Weights of a small image FSQ autoencoder: encoder patch size [8, 8].
Rows from block 5 of the encoder of a small image FSQ autoencoder, named by matrix and row number. Rows with one number within an expert belong to one neuron, the router's apart. Each number is 500 + 50 x the weight over its row's rms, rounded and kept within 0 to 999. All counts start at 0. Numbers have three digits each. After the name is the row's rms in percent of the matrix's.
Before each expert's rows are labels from the 100 images, of 14976, where the router gives the expert most weight on average: "colour at peak" is the nearest of a few named colours to the mean colour under the peak. Only what is clearly more common there than usual is listed. The data: photos of plants, animals and fungi (iNaturalist).
# router: slot weights (encoder.blocks.5.mlp.router.weight, 4x256, trained with AdamW), inputs 0-127
# up: expert up (encoder.blocks.5.mlp.up, 4x128x256), inputs 0-127
# down: expert down (encoder.blocks.5.mlp.down, 4x256x128, transposed), outputs 0-127

# expert 1
colour at peak: pink
router.1 109:412505512488502453421541556494433416515518472499492514561488537472544521514507508530459514485455538506599509573464507442379426521495529479517515467518568477391415429438539576488503591535420480486576532546565433475576534425544550518542568562588548537470466491430547554466457460521485441491489475562476493489510458492421489543526547464483511581600554413482537525565473473489476480479488
up.0 112:519542513578396482572521573327493479458471454477470468505525498521576424550544519430588563576448555503573563477497559532536526489530470428530472439538539492660484409453487486446408592509504452444446461522430475551488499483487582561520596571503613473504501439443454513438409584537531465586447507507502461442481450527536401586517500577492521456499525503412560465381535519560500449423564
down.0 116:395477481499545472477542457581550604537514427444468525543517508444428526467481465534470477595587508536484457462485557394449502549464458548547554460571504511502447543459498473407503620551518552489481497494569473430460434581567418472455481515596475493510506487427547501485457551538372576440445532482553498533485502519466531408497554465487513436557561452457540497448558542493566472498498
up.1 118:555428557618537483460505507458516495463461470514481564481478505529449477472496506493509518506456425509406516616484456467548471475551471606457424547521448544534522593487454481514488446533572555424476559528457438499544536497478530582568450434452500580434600512459395506551560472516458528476535399541434443425462556510478622622463479446536481468445486493556483475558450595458444554493486
down.1 119:442626558520401467497476466438414421591509490459462446537515524449549485496545535442524552591476581569462450469534480603548467550505438441519494516456427485495536485541559560525479469382602460477472485480511470579470504478480504534507569641468530500453492487486455456481364456478540485514530531556461564548497509472458432542594511561467477587576395560492549522496565463499462512442567
up.2 071:471536476443505523459428454497555492506549442449396560480520465433620478368542523519414434474504481490449425578411541475431444484503367437460479561478547585455431480588541470470532474531473394439450404514474523497487377495480553437509502509610498544423494531556545508535507467519470553474439454480486554570547530546445639562531554457567499483489538519510572427556456550540505520570556
down.2 064:427531533527476561471518516477460478537525429534482542586497442526541528482491573503467484476504562539491464435573482525501426488552458550539478459682315489534545553557513527512537490567499515477459475526503493574553530413598462537602471469525568585524528442472444489462515500498518534494495527523548488487506481473492478450528455564597451463524544528475486530466485573508505453518497
up.3 108:509458532434353537484472419514327500500511515542479448479421463527524441480463488489511548479505585528474518552491533538561487519413542520396479555514543499481528493518506447459473539512552471448511473498568529476497499505540481505491498480482572588533456528540585492505511516477548435542482498532589519425479442484510445558480455440461601505497515455407585484476544547562532470534525
down.3 106:552456552493418505588523425539484503411477507540457543369514478544492549503539467547513549453458440498425524532394506441435578515573513465526553499471447496496542494522558529519393478593464449473386542572556509485572529524490538450485539423477512448472538490519406544522547558545469546497590492474415518460477629475540653452471566590498450496578460494505494583538463421531521511504537
up.4 066:531475579432540472514442496464531528442445517535424491496505438522481476556405416400439483500486481490501487487523440503437528512581529471470570535399554431499419513533454454481506581516500465579456533518452433498432451541488504530446480471474476462499456517560534432425476584522530569433532542474571436492557566556576561496416490626464477464475438465559494430460550481472460511561556
down.4 073:535434445465492453450427528497538571453491500510453544515508510506485542567452564398514417524506464467565443508499565534532552526522513498428508539450408493491499450538522509532476547506487506481547454583588550497508553617523518435533534484521476506417559462476481518519555496446491537494538465541530466504549433551490479532523467466512504536471434478546561448575495494466416559416426
up.5 098:513521474529500530452494389529582404468505503518499552470478436497469572422527483504475532532492542477395488512502497422467496465536532472605538566543427492542573572508550479460534482510562509507515463554404518508467462588494346516542524561474505505450520487441494486439478505526609531359541482447554468438508479535576582427403536530521503515503498458501509540398532441414476592476499
down.5 113:502522533559375449542414552372421488470632521591447452556548523533519555468483591459553496476525463534528430492545609510423582533500422528556568472466575560486408511443566543576459530445494530523581462516524495547466680472486564433479500555448485514509384494546524532502493452490465529497513478524499521484474522442432410544550515417470600499486487530469529510540554513466479457497437
up.6 084:566532466542496451510454520488494560542518455521461437468453536411537600554512567487503468511626551540439463607433576580509490527468505545433443472518424458450530410482425434417517507618488555466461441582485520470484545451549441596530531586505455507469493560484517601504501471545491506486487407481596403489414505537531392493471492573492442465456463554416554500503510510470493594388534
down.6 080:475475514496587447395614508533506422506450464510450467564464540546481469437414527547516437478488578485445557504488523506455433499514424517461512596621490447523484461590531403415509443427476528549551539547559538549539440555558500457535568442484510535554557538510473409405469509558555583376519467432487621452480462504431552522406485482459543510497480464448459521520480537614508461464475
up.7 080:488553432548456458441462533603421554425402459413552510440473474488451523464440506532481511564473496551499423456587458582509409539521552600504563487494427459547537468456565575567594560587515535518388652448467546555456475429415526455447461565405523506590555524525470474555528517473400581495500523484473465556489596539408537436531452592439536471510456556488522529552469452431565400486477
down.7 087:498526431527494539560434576427478426507482539633475522546529436512521579485433443516481421448494494443481538408565505433465553529463542475422536496427443540496500496552471573486461464462534506581526462436580514551550475498491509505451464477568550577491413475501486445550417483418526502500524459396532556531461512477497512519473509496585580478489563579539493627414573421606513433579507
up.8 105:546509459558499629593502408453634483527476446560474543468455505420473476488526565527464389404442584429516459425467456554562523474523406597507482482549523515485583503397436448579472415518526515484437464513597525499573566507463545558544525466515518461593521463553492530466514571497388513452502553489455430496406596585576540469469613542548560504501509503536480530517518506479446507514487
down.8 108:539575531513513410529519454525473521533422507515450501544489488494525485420537374558445559444533498587484504542405533498492537495514498426503357566472632527590590507552578560437530446524563512573507548542353439553433555472571564495544491489461563443502468570431484501503449452490618498583441546509598552480467447450473474438517468600541392500552469504419461535496506440566403514503565
up.9 121:564477592410482458537508575448600546422439553525499517481466476513441566541437469465462447484548476433494481573424544574558523401522576551483544441503527463458533540539530476493449434390514462470503505457500555516543460527434446396529550547445533464523501420506594551460545495536522509491535565483585453592473488609523547429532514460462582543515522493490454539502496419490470449494514
down.9 110:563480461554516489464580405551487534522556455459523533503533427468503514472496537442531444480447435601635571449441538402536510502432496413512473467542549491624468474554571468513588456554520551496517532560493440514463504520402551522466482341462462466469475508495528535464414444600449508495440478496514469492443452527507518448445490589489450464523478570465481554480538554516524498448515
up.10 109:546509516518498524498501465538549471487502483535477461524527551512505423434454509544457392487481428581539489538576459493518522458485542529585533450484492577615471557527446495467522458435504458479547513461530395579479558405452448568523493396548437523460455458555567495385509554535480546478524487434427545522400539391415473511548505672442523567521456489447419605460473562547518527458513
down.10 108:506620496459560460428461531509466489466503456518449445473529526521472507572446604514539437561440522506498455481500457500519431506544538456442507415556459502384440493526504557487500490494477567539496578576526586463518566568461452523492510491545582560402425411560554606551467539510465559428547528501523487450456465478465518498478410467559494406460545508492585550551459484526456471473526
up.11 117:547482458596485541496427469440509488554493565583553387437503540448567515499446557491549554514478396575455514490545496564493578394608503505541490487546452469576544516426466512568503497507493499507435492525490421545509567496561510667536512533553539459578541437565480579463477501517462474540442468533483410479529518489538503517416418549495449501423539436510476547531491514537499499552488
down.11 123:499553530451438510519486479456569463545383424455392502494448526472480492411471471429514484463474588506529435577471573507519513590550514521493436614527541545575444414409483501561471474479600427461532441470398541554522448509441518431518569521504563458525470511443474497458496496559381542490523473499543529528507554516393422414454472490438500482563514441415472509526513422406454541520544
up.12 092:562462517448522621463490487446457481435487471493544464500492521488494574487505574570544519402484480434548499474411576597469450620489512443424474486450543526561579483448511499475457517484519540550503493486462421587479497499493478526459493461444506477447507500448515464482542461485530580591532497465433451481535518473540439525519500432548551488481445506545464521427517521526361491488520
down.12 096:614538602490459538479567345655453481468545554551439504465465491432531499550478578478578426509517395546501536536473565477487464528558493573435474490545506451431575488457511520580521505505500497512506558481417502499430498503539558520537483478406528442461526564462426508492422502534497527508567457467430498450485479449536439464473505448458496529448484465537567514556490447496586440554464
up.13 071:464491563463513500556503618444554487435615533580474493519540488500577624512414545509498398583533515512421507531593560539437445450488529468517463614488524511431542507516556534483483491534451539553428480546436434484449456488518516488508511503476532493529514505515551574518476486503467437457501516463422420589561325508458491350555463454499557445592523464539511494528372497548464494455485
down.13 075:559551484553410444468519605415442465576448524475498510439556453538467470632539495491544520568537615550533562449486457537422441546496511499499509460459531554458515426517466443448470557483426460536472520561495491486489622586446466435552548597542481473504585426479553528533403546514522501507479491523367501555535448434499445495474449497509519418551545517557621505400485547520525456418528
up.14 126:510520424515420483448570464462576506498470559437605539475545451476463535407475453464579460489470531416454501489506556417487532510611508457475413490462454481500544489497442556594458513471480506488565542467476446528521395533549450444538520472508468541411476499529434570480580513468538525497503463495532565566516514459586482425483483511443517525460526541487445484415504533454507535509567
down.14 124:421643478547371509459485477349500450650486441516500462564558490410526520488538444438533560477455498471572506508514482598504449553467512512462595612492576492571400574502446514454497476419532488520479483513503498490532568475489478455510522561531486526459535372523514470508496566521459459497429421520525519588483540516446478458562513396421545528579424437431517457554450500542564492559411
up.15 085:507425492482510452542482513503580552414517492422573483528584597530571568498456502492544527573522532450505513496509465452409533479560517588521516407514612433455458426520526535443557534503547451465506480475524437491532442536572512551543545452490558443542446553388369481597419542439472421468412572490467532518455583537512556476462614561531533487384476451494529523488516453528573459499519
down.15 093:498487502523558516460600552551542523526551457588491518478470513592504454512468512496496408441546565470525599421522502551523464441465570436490503534505500504536573562485538464454495482510577559493430493561499529501444521574473509601542504425490472578491503424546546434580531437489550470455487470445464494472437510531509441433468481545503437473527497417469448510522529502583577528563576
up.16 114:445462551521582573518421528539533537534513515412469530459544458395480487444515456442478552472547470493527475450566480472546486490533431572445508519492417500397600369491558418598454549580457497488515518567499516447577447658444571489439527496541396408514566553467434568465527461486440473560492510519398433542410499445515509507490521421443554496503574552446579480475540534449440449422388
down.16 105:559367546427500448414506483486493481536530544480386474531531475537474506433585518549435487552463393436484520539409483405540434515456577415576522581499519547567495496482479502531457416465505603495531515428528545494485453540582521513414506542525527561477564597453501560519518512370525524544580449446547572570547506517537510498415491491551477511464476503554466450481560424475495570548392

# expert 0
colour at peak: black
router.0 112:459462490509481471440418601514496492483618447546508381504558559502455470501490409428577452507540542556526452463422525485485474431602547487528498544435521485513508509530607493447520493502521459502509489505530565524424576511502510561453453558491477466397497501445474523545532438499443363454503571488486515502493548522514515481448550522538511485507485489557562463471552422562521500464486
up.0 096:671471487462647531421534552571389508542521423524518497480424582506537439625437531435493537426539458506551598483524445563477458481446513476479438459476559561579546505502536524477606495518472452589481582442493429490403523540452512510478516460574508500416497557531574461526537571532423472550558475483466484543486524422477519423446492446538467578505525439483553515471494507634477563430522
down.0 101:484381447400420539452499433477479568517640462526557506540569524485446513415507475597500468526482499483596492491427457524469428555454481545482475564493458491463486572494493523463593479435519485576423444394494509497457508524593515473521481484506440540504592478487532493495538488454442501470451561585397497442559554583508511410462500472479531497474525522450453464529470536571523573522491
up.1 066:458442534495471501458486599480476501498533539519534491518534515551543521498531526463545413401578552517543526433561464470467579519469541455454459466465475528498518479478533466522480461512549542534409528470485423422509541516571555464450437530546474449403448475508531460486519464550488595465413518452525574501379409486539438533581530415430438564562524542544483515534383643572516499428512
down.1 059:439485467546444484491500547377489516474505456515467532532504544486510492457463545537577601452538591488455481572545512455398532459530496557452503494539539588501453584600478465503592444451547429481514538499541587539553537398538469485510517503504543498491496511441493495543462552507453429523523549544565509467530578529466397422506433506505518490437544479547448589478473494553528507622609
up.2 125:521460502471450516447485505459492415536396549521541486531402433502496548525435475579435535452442552495476484536568491598526504542488553491493475448431459504504521428438545439462558573428473497469422540498459521475560452526477538485624454506582465515512537440515572546445412355544607485583434546567508409467510489563492445568531475546515542410501474516449521467433574557518430572448468
down.2 109:513491530517479519554541396530503470514572545622492509537389455454549485512481551519443469439495513470398413486439575426506530523519507505444453473507576457553528493600475397473451537562474463421590497450526450526540510445574575551444438435616473524507507495431503496517557535531414520471513453448477494561605503540488515434457502434535521475482505453504495528566595468482487527490576
up.3 100:424531490436505492596519468418514572440505624585409454471512497553457495452492512487466506475499548513545528477541437384574451505562562522395541478474470426495496476428556485474458492453481467492472593465564415470554476597413498433571571474545541441451522599465423470537501458505521569472539495436463520433454555474489613515526468473456492557482626601528533491457472472520553497381479
down.3 099:499406514462520521481569465375573479462488506549483535452566558521467510535489541520441582391565497437566469598501489459534536568447528442570497557460465530483556394474518552518491492489490586518440496519558476457529552464496516547484463453405482514435543514440442414497458533537505537520472402463504384493512504520523352447477513508547446552468470447523445420549439503479525558599532
up.4 062:495563467574532560488471610442476517448480516533529511456528459502559436512550504483476430552494515563521490498405606470496463490528500443427630421499445510450529555532527457529559515420633491400520411551505494552477466473507465527393479416548541619479531497432532502625528468449535449514440563523473495468409429422465500472537461569488379537509526525524577571543398476522497477477556
down.4 067:591494551540484507447446522472534504480518538529448542554460449575559486515455524501455548573529554491397497463557448457470400480478484565477536516449417544521350455614590542533468520482548340528487467529482546470566394506445551460436395545591505471414570462467511540516489478549566532463466552520535501506568472433538429494478496502516492473466536566544453502483457500492447497554444
up.5 086:512560573431505539558543590506545514464518513483429573493440522571520378563460507441449512467438523467560508514478512489575479436463563611515541450540600508425531586535470453427489531415578423466411549510535541528483443382491701599574430504583520418511484465469552520510499514459430483505414436490503433490548464491508509512513468483543591466478493486601512449589500381409510547573556
down.5 085:424503492496458544469549474541550499591533495557608523463496451481496479556513405493551542519422500555511501485457533525436540534399541603540476456432509515531566533489493571479420480469429552450498485496493514563533549494490411444374497499482453475528525471477581443460424487459471576457533554546546480507561423506518477463467539546479530572595475536459591510500501482536540546455456
up.6 062:532522430480469519491545575526431512408472528511567520480552422477445504570538568486554508552547504524480513478549462538476434551532527511486485497506504545537428564418590463567423418482479533518411457466532523597551507460529388492519524497524542489525518514444448506562398538545560535543542423513528455409505426525449479514519461486450432623537545547478527586455596441573600495622505
down.6 071:446550519561482524451347543514488598476437534482518553584471559580418527519541435430449529581535535472469540475581397560483475433504527581517539452528464491534486447524452573537511567569553448517402474430392525593500500590425416493441475465570512488440560482477523539589493563559431551479501539493555551428485493427512491559477486522498487498543501424487544549428508486462472426548466
up.7 084:436566519524555587506490483535561477397503492534380582527425506475546552552480538555490443452434478433453471551424448460466453543515482546573573507600510527501457513504505481488446502492480573490539504470537478477533517481597516454529489477532580514538459499527620482519383449414558475560559458476531515481591490493458448499545535397481469464468427518468536489516670414417438487486557
down.7 080:379599514399554532431494553452525441436623487577537476566540571421567475430526567450539544443523493448439552402439515482478451468423563408431630416570516626421571465517534483466502519574487446464521440398502570489575536504576546512502461520518469440491493507501493498496489522426474430396521549501522474490541508445470543510498493574526477536544527550381579558404546538526599481529428
up.8 130:410513482580471550431550545496588465507428453557523504535454528476389524501487520524492444465499555477483522596504501440544521432543503498475570526418430460513496482490470448496429504490480583528461592522494498524499412486435542422474481478514527524484476486618570521457530583463552624454447525509525546431534522484439541590513450517528585516481436503528558426583583586494476445639447
down.8 138:519452348565450522483477567437495562464537611419531527415408551507521517433513461491520463475558463507556452527512533605438526462482422490539504511550548455507517526463499609511391540566415431482491525462522481470533507512467499521568415468505452485502495528441505592418475482518480569510521475584516448531452513466492530470511530451500574461490436383528499456493561507421445501491571
up.9 112:524485497481497435554496563434473555365482455469477518409478403559522472480550545517413474510557585468387535514539515505515502507463518506442484549547501452542573449611549522524441518512459497489549368457499408373469484468458455518597547483480470486531493523541487514529480538393534540441522565434470534590478393474601498536495467454537451542500515482490502384491535531420414523456527
down.9 112:489516438470504498482541544544520440427480554527496415549446530488469526533451475530430535493461412460512481477457605553527432519576595511512418443451467555510468558464539542525505514459545413498459524496543453590518466525478440476454638464534558595438478494448507444429437382528509555500485490577452480537463564469448571535502397538513533555534482560463512461531440536380472516439520
up.10 097:570577445484509438565495504498525529590584434488399506407480409527543496548407524494466508436483490582511524501483512478513380441559503522446476486465527536508590410441463543533405506520466591480552580514558593522671511465403480431470449445501527502485456602393443472497460494455548402489546495444537509587506547420453465526540463554529556469565433550552496499510481430492360487448521
down.10 102:478489454591513510493479515560490485467531483576490540397537514529419543515492593505563456502584420486485561558384549511466573506402433551508428456472490516453582445431459539476443411460395535586501434587565544456444531596492435561512486541451443558575590496496518501441551530558581517544575469492471537469467453527560580476543473491458487565447496551409496527477620502467421541486476
up.11 096:514512485520483489546504521468533531492451512521469522559455505448387464492423548490437382541431509576458543541543515522513487529476561513555495564473451435587546502486544464565471428525534543557586494482518541522561502513470601397511514479411595560529493481471451522578524470470510451519365487537466497496488467423502535579517476533509434459564461526519598476478567444541431562516440
down.11 098:435505523433474422518502482518444576535541602478495514508499398479493511444477495471442507556658493526512496543478522478515482516573444538538502524496528518438558393556572538502442550466477408504462559496507493501492567411446480546523495451523525561442456565486483544491496531431536495523455417530571434555441510506566501586475506451393581445431498503548479374509470442463487551416510
up.12 094:515450519598467510447571553554444419456520492597511491538518464485565464570525439443544475458465515472419479465501528463521524520540544601442489440556476545504587489529472481551439497582452531535496541486470606494419480413625493623452414442509428403492493493491530496453496451562481489475557436494601508529514486545426516525532430517417468474535447552433559459460464594383409494487397
down.12 096:494521508426527534518486476562511526545564456348475437466502455604561505514520528527492510637503421523471598501435598483458526529396441389502471526507565478541510449534556438494514503417519499566491478424511492512415545487373510477507542480482541542503461530502553534511527486489479505542575531531521534559502458455410579522507515472473504428451498541516465521566440542530574475422515
up.13 099:519513470510512571502484420522476500386505506419466462445525591381564478523497589479560551486532524473476519518515539517561506451485475499575468536405602479549457478480496551508556540382505457451538566456463556533552435552557518485385518461511533571544529607577458505560453535453471533448534453423514494526563437466531479477479612390526523414447527530565526473553479367492510480456485
down.13 094:479489457513496542539546425477470505483506509475539515437530497420542521459491534423528536388534549563583426544471466478499446442491483458534423556525541538521497483453532454549566442459410634464505532547580475344486445583475489492469498488426527426476512496507528538534502453483534479534509494540431560601505465511498628477557500466541514549466523551501518458510471498359469456553411
up.14 100:470505469495557530550554518419573373564505453537401477567522389479611500484612523474469479521581475549456516501528480365588477502482554505516590542470483485498540530462471501554460456478564473490510602550539459506528481519460496421546500410433438523535413503597466392481444600443476519473482465529554520543510495484559505541509459579484422566397516535510454527535496532481454487468508
down.14 109:502569463474559523612496489404595488560501504473533539485415518544555526444556601402554616494496466441473560545552509542519484528535453402479466507486465424448479499419455480412565507583542545584551562439444505603470526460496529544527460497484510488435499523550492466416518569490509575486614518460490470453516434500434430529473561506506534591469530546531437448494436553535521547464561
up.15 086:439361440520511576514544386575503518603439526474424443445403442512482449508485512560544574431485494448447544507484590518476544585521443455531399431422533527474441425629494433476555502478435466460476484468502514455492531489559540526565475461414541464522463515498474554528550462429550446555559561529519448465536512534480508479536509456409541480533620544515479424348537519418485554638425
down.15 091:542507547415537429506377478587461437439418589514434522563518515488505613536453429453462500484552511536567507535536587427519477478488498392481597424592489479435524421492484525517466520534515514519486494490387512521462482456571574538509560558568517513435598426515492439489501420476373532556524501541557510540481387428585461410471490513579492481569543456495510507535651480553486533446548
up.16 095:549580467406558479464465519496421515514423464545551567441562515545480531527494543509487597553595607495514562511550446511436492500490482566516512374546502472424540458449437416464551532494508476497452487490410523512494574553506386400530396511487454514530431457506521444488479497573485491458455498563489540482463551493549478404595479489536528472526416485517445477587499403490511567584486
down.16 093:589470438507560546503472424534443516554495524500524546538473514480527457489544498435465518547460465498506411568455478475538441535438427565570585474494444566489465457500513433396567506652496546486471480481468510532458530505502526506400501500595428457463544498520530441578527558469448435445523526484474481418603446470561443522535543514608505504476485468536557508554620540535458589548530

# expert 2
colour at peak: white
router.2 100:507485600420471523499485418469480561411548525563541535541494524433506527501516441444522488458599556516518419517401496520527580492412511482452460510458603529469502525481494501481503510542517510483505499543509529501514462523488507571491466548576519528579528547502551508515465416466436439480460514468455565508513562500508526558591568479612508458533512484561565532475571455523534390444486
up.0 119:464564507446543485457552495480562398540452504472498557532585476434513503444504527514439470464464410500386505473529467406553527483452454433515380658420425557572395479450461494523504510419454489525508499476477416470576489559534474533497509554510450573488454481512390457453574567477555458481455503496522482518445426526499542510446462537454512629462527441478483517454497476528460609610474
down.0 119:532480449529479492575414508508480522476468568471586516330395526441462463507470446551512416490521540485497482454551511530535553473497518595495486446553517464485517512486517516465457489607448342446511474525484401547527547530514501492530467403548414451523430521437454564537478486531408562484515532510493483454477514424431488573552476592516485445536516478449489501527479418488462460543481
up.1 116:505490548475482558523460497440538461563510559502550494552444538482543452413510617563557523499543460417510409464588510506436542340577577504423499467543494558530570482575474514573436447475551516482531488542512495464454488465483523457542573403465462465498531473462485464503568510483506470409455496526496465524622472479491524458529437484513552495434509463557431429524450583498445537479624
down.1 097:555464506546500547507593472505517387471506484521544478500591485517496495423405441442496383500583476443481603553452418521508542519419523464497489601506484464504545446482437497549457498510510579495626497417502445576453599495481435488428546446397504456588504465507519467465415517482458543466548442543523492549448532510495524464506457581492514530478419491366502482534606610451492586583471
up.2 068:564538526488560472426512568475413526449446484499542566532416589478516396614461550566464439475498571536391537547540445601527429525536465512471510494516440595513489586568506514463513531537518413441464504526481502441449533502494499528416464416549546460502453448498585398448528455500541438505499490514478526522522437599517522552583515525490484466574531525486524516427533591399545526426459
down.2 069:557508520533487474460493541484432552596520561534481544445555547553583442448435451417482518504465548493530553537492476519574403597506451526510488496501427563538474487563531551542508498484530579483507562502458593519442441471443509513434408518482551503491468416550617552507572559560492541529504504471526506406441401511541570547545523415597400471558558476462476463541546510581540501456485
up.3 122:475555542435454506516490528587420546476535454600496451518536473474522554543472544522555571463578517465550477425489489505484457423519512487472503496553565533361552515456493521464501489508527427409472494550593545450519460499559378496391453446490482519461500504453486509495462446539481461498579530567442475535439497566434551390497493482616450469465526511503518513559357487453486496501529
down.3 123:446515562583457600524437409390474425527492450536502472504474394518568585517509486499497478507455555428484508475440499432512486527510575523573489548541471511500520526503503411605437491528467602547511508560456510461464448453502500403593469494418521420527506453521428531460537432506542539503533493387548550546467543599516475526465455446389525504434473496446454512486480560393571568571519
up.4 095:539452475508434522479482413474468617494481404490446423586577595525536481604540511552416567461507532582390525490449498505464469475530520471509538439465494494477461508500519473407601547518504507533497449519454569467517575478504521506579447396429450538538451519474502531536486510507569554485508521500497471623458506540433595489523464617474452527553398510518598494548597544451476539516546
down.4 087:497482517512450513615435507552432622475540472542504500456422447423582395565459476506554530530563583457444527539408666538466444499463483521450490544495533524596482566588545489450436455439526456436441520586593433489423490499494491495575527481549504446541491555502441607492509549485513477498469535545507455472496491481486493461553492523479450479520459484502405518476545481577506470400518
up.5 122:439501501435553507510515448571459468448450437475413420468464595521366477461515555547580478547425452492598477585509593559454481487509505472423593609468467495411451454374480448475457524455564612480467549502492435517503481456497509491552468520531458483471555451540479501533529557482508526523503496435446384437454570505559505520406508432452496454501500454487526507432576533474547450558560
down.5 112:534536422429428384540605537556532537431520572528562464474527476433610552488460537423481518489519468465523548459494600517418533405490511449563498472444620501493508560534436511511512534446497509496500561543551462513469561459443602513358495497480580566416419600398534515547491467507421480458436454535476553511527420516515626465526573555480523519479516474561515395506494438540476532589504
up.6 131:523455452489527436481577504455492405572484571525426595401505445470521432458458556434524511534416487603564433506491605565486446412468473454569530450412334423489506521550438557540488491408495538522546516457451468454470487504483466510527434475605402483516526449446502521556464383462466569579451469517516502445490568587509503530507496429457585472611448547521588580461553536437583505463459
down.6 129:534526437528468500549429573407473490507495473556581457541577524468490593536500506493517508420438462451498473503466560525545527556504512487475492530506544449540536514510443492544437482517532537509546504560521460522382590488522484469518532452424480448583477518581519410452496561499602587448629443442519481604508459525446465448450584459468386457454492575440487552540572540518387598419478
up.7 108:489526474503586497439608475491483439514447487513481481391453533515467490424504550504500522444480468540437529559575466518511488469416519472538479566429505546519542514496454423460522458445559524577438511546536425528532547568453479496492546466513534528442511475482460573448581467546578535455441363401453423460511507581597517571541485573435532513464501437534538493428520535494502584551531
down.7 113:464553378579514549473430466610438376492490523442406443523543438482485542483490420425520517534502512529578512472400552545491489491492462588512496501470521481471502546488437507544545579489498458486482541429457503558506490464451550481471585534448460533503421528460511500480506504561467556344492574532497507496456581508390540511534528555478492508511388516529467468507515462544467400442554
up.8 102:496448379444583497586503523480434529599556504483456490447516504535535455529549484550541449556566513512456520538556477562501511450580512567509602391507527419524511492515451469514554501546449497440582518429515601555538565530589551550505472512509511456433573545494485548568536607426534489497425557432463510447540501490567418528487495435463501538433426410497493450491511466555497583528482
down.8 098:481309454438586438567607522527573494495429501483486603518521387469486497494537576558476474477439533433548502510460428481495583443453443397463562508420492527440533506444560491468454513361480520462462490516509423408492471563524517549494518481430534537480477558443475497462614483482498485531407498535526478517501497518469559497510514504539561514571443468512538512505496547649577479473447
up.9 090:471438482565496558540534553500555596564540511574429508470435496584489557472533464583547557436472594400416479434440482474554479426461437520509514506473432505444482547485490600420560533500553450493421500466462521591495506476529490412485519451450499518494505592581410470435584582542546386488615514507480501500501496454560529574412440540492464547486477533505516588597569485525517537453530
down.9 090:545586487409453552516512467491478441510400548529595500576548612492499467407506501441502503428538550473537557572484418537497425440451452485518517498483589505479512576468455477436474460445414434492411485372503521536552544543472408517476524526406537535445435478446484538523554543594461400475476511457533543518403529539463470474575511510531553507604448490590628486447550504530475463473453
up.10 091:408498443494451494503559509433481552498534608447581555494468498536473542536480495504500530531442451439467626543533490409514401530528528566549482490501489515568426460484512466533490570407443504512430508524582511523540532578540577622540431435556535490575447512516516490506463616564603485408465503405512427537467347620485539558537538501527486520543451465495468478522534497492431466497473
down.10 101:545506592504463448486519462517457551462541600443540481492478545471500429483474584458529512538410431474474454486493548446446572568377576535528555520627526446490614523541531509503540479485503418448483464474489404534426556570478454495504437552414509448611541605500524579490541456447382441494469521556523381478507559511547395422506446499511462499520402487499563503523508515481475493475516
up.11 079:551375580499588485507484466483495504487494531484392542463494528553507543589572551521386504434479431508491503541507502482502528507568492497518430364474433501526527624456465534559471568411514483422505487496470405566439618458468471512480516490593512533549543440516432449458500533510543438549496506465437585520548517457489484513551562406462610515608425473461536460520524524469561461384449
down.11 088:513536512552555516467554570482461501441485456517403520529583390503516533533402543519574433601528453583451467517437528470571493532487478451578559558482501507488451380538469508483446423381480539587619502480555465542476590571440424576571540542457482498519534435562494513490466501472523472513446546510474470546428487408410487530483463394403503502578478537430434502449503525617541505401496
up.12 075:482473522475544430519409465421486471540577502455481424557406404536403466465392456588489536548484479533596438340444487505486555451475392531534519530478571498505487525562504516509520431524468513520483415543511486555425413497506535486432470572517514498455510572495487533451527553545464551521389579426494497464651516494512544522567428535476531458495522413579540549557523461463506507563452
down.12 074:406513473503368444540462543531515510489412514538451501499400429481506443484581497471514490496563478573399503520521490483479519454446466424540497490418503500457562624529597482557443537511539495554438517481476449478434531476526402463521467576469478481591519467465578430484512502497401500510453547439504512504478405470510483494480499511469448489475556492529523494568486401483470373477547
up.13 109:467521423501382472532548500482645463466502505502528494489448571560511488509527504537526493386464477444593463543468531575439503485509482505519514558505570534611434505519504601506493503451496517516517481472512552552525493451420520471599533430486479510513510466510563512523557438538488479465535490488541488383551467414523551489525425491574447451590471438525603372511524484576442503520477
down.13 109:558541437487515552428570505529461417500451529501522494526528553511497456475562490496522521598522464512492467439485504497547450502582609496547407523568531375479534503541477469539472495563508579474504550462537525497432436533554522472520523555530589567444486481477403445655430450484489600556473444618479441514487603456500574373468536563465566545488506495441438512453501531450456500469559
up.14 079:456542463483544530489524578431496600498580495466529528504501496552507455529544508588457487475503528563537575536430552606500454446550498472512501405499443494502488522544566556509604480471522554496528462477568558513416387486476525396507424471519465537602478536527395534464515441454456456495500447620492599470489499445420411524520481472499476492513541519496500470617601384420624444521518
down.14 078:521500488544492479554469527483546529506401489431494547470482536513525431429544605500499476446495444562561538559486494558493528513496516458484554499392434504522553492452435476408535472568477505513477471555591473468494587510484510496547481415511403510467594471471494556408492523600470432499471465555497431599501536647499596488475522511400482411445409551539510488506481519488459592468574
up.15 123:524487484513466491481504455557373523497457519452462489420419511433497474471587472500578477480614467552541510464451522515558479567472479446459574553500558550513535514491526540495446560622504521542483517485534523533498565459536532564441446504558537432548541534409502581584451444461517491461502446456462563454449518475468480567454535530557546522485482495373505492485545463486573512499468
down.15 129:462485552510511530454567521549567474592536504401504467546453437479472464564456592498460513521430573590533496529507543418518436506528571494503537535540452449520459495479563421549576474475527531437442572530520503580477481493552437460519474553595565603440499488537497546554483517483531418565348500500567498498467473541653599519433487506457514437549428495564498500504465564582525502555550
up.16 124:439445457413517600500525513442598532478483482473497536524526483548382427563556512579523531416499476395502535454503456478540456433500455421518470502484407524576514507517503528504478490441486547549440509494470570461532469568410532428483458467519492498526494485593508375492517491461523520434577523487446533486562461428520555538462569466533395533518470521489473616548455590423529561543506
down.16 136:532581422465413515579547513534467461512520439486590470513473505516570561442467466466538460417490472456519482536553488595495498512475504520470441590464525467529471452379448593505457477564460480465576533596506345576495548542435497520517566559446453431518505585439348435411520480494496511398564393534528505604474562530429589405533517488465517438453470472481504508553506477494492515511512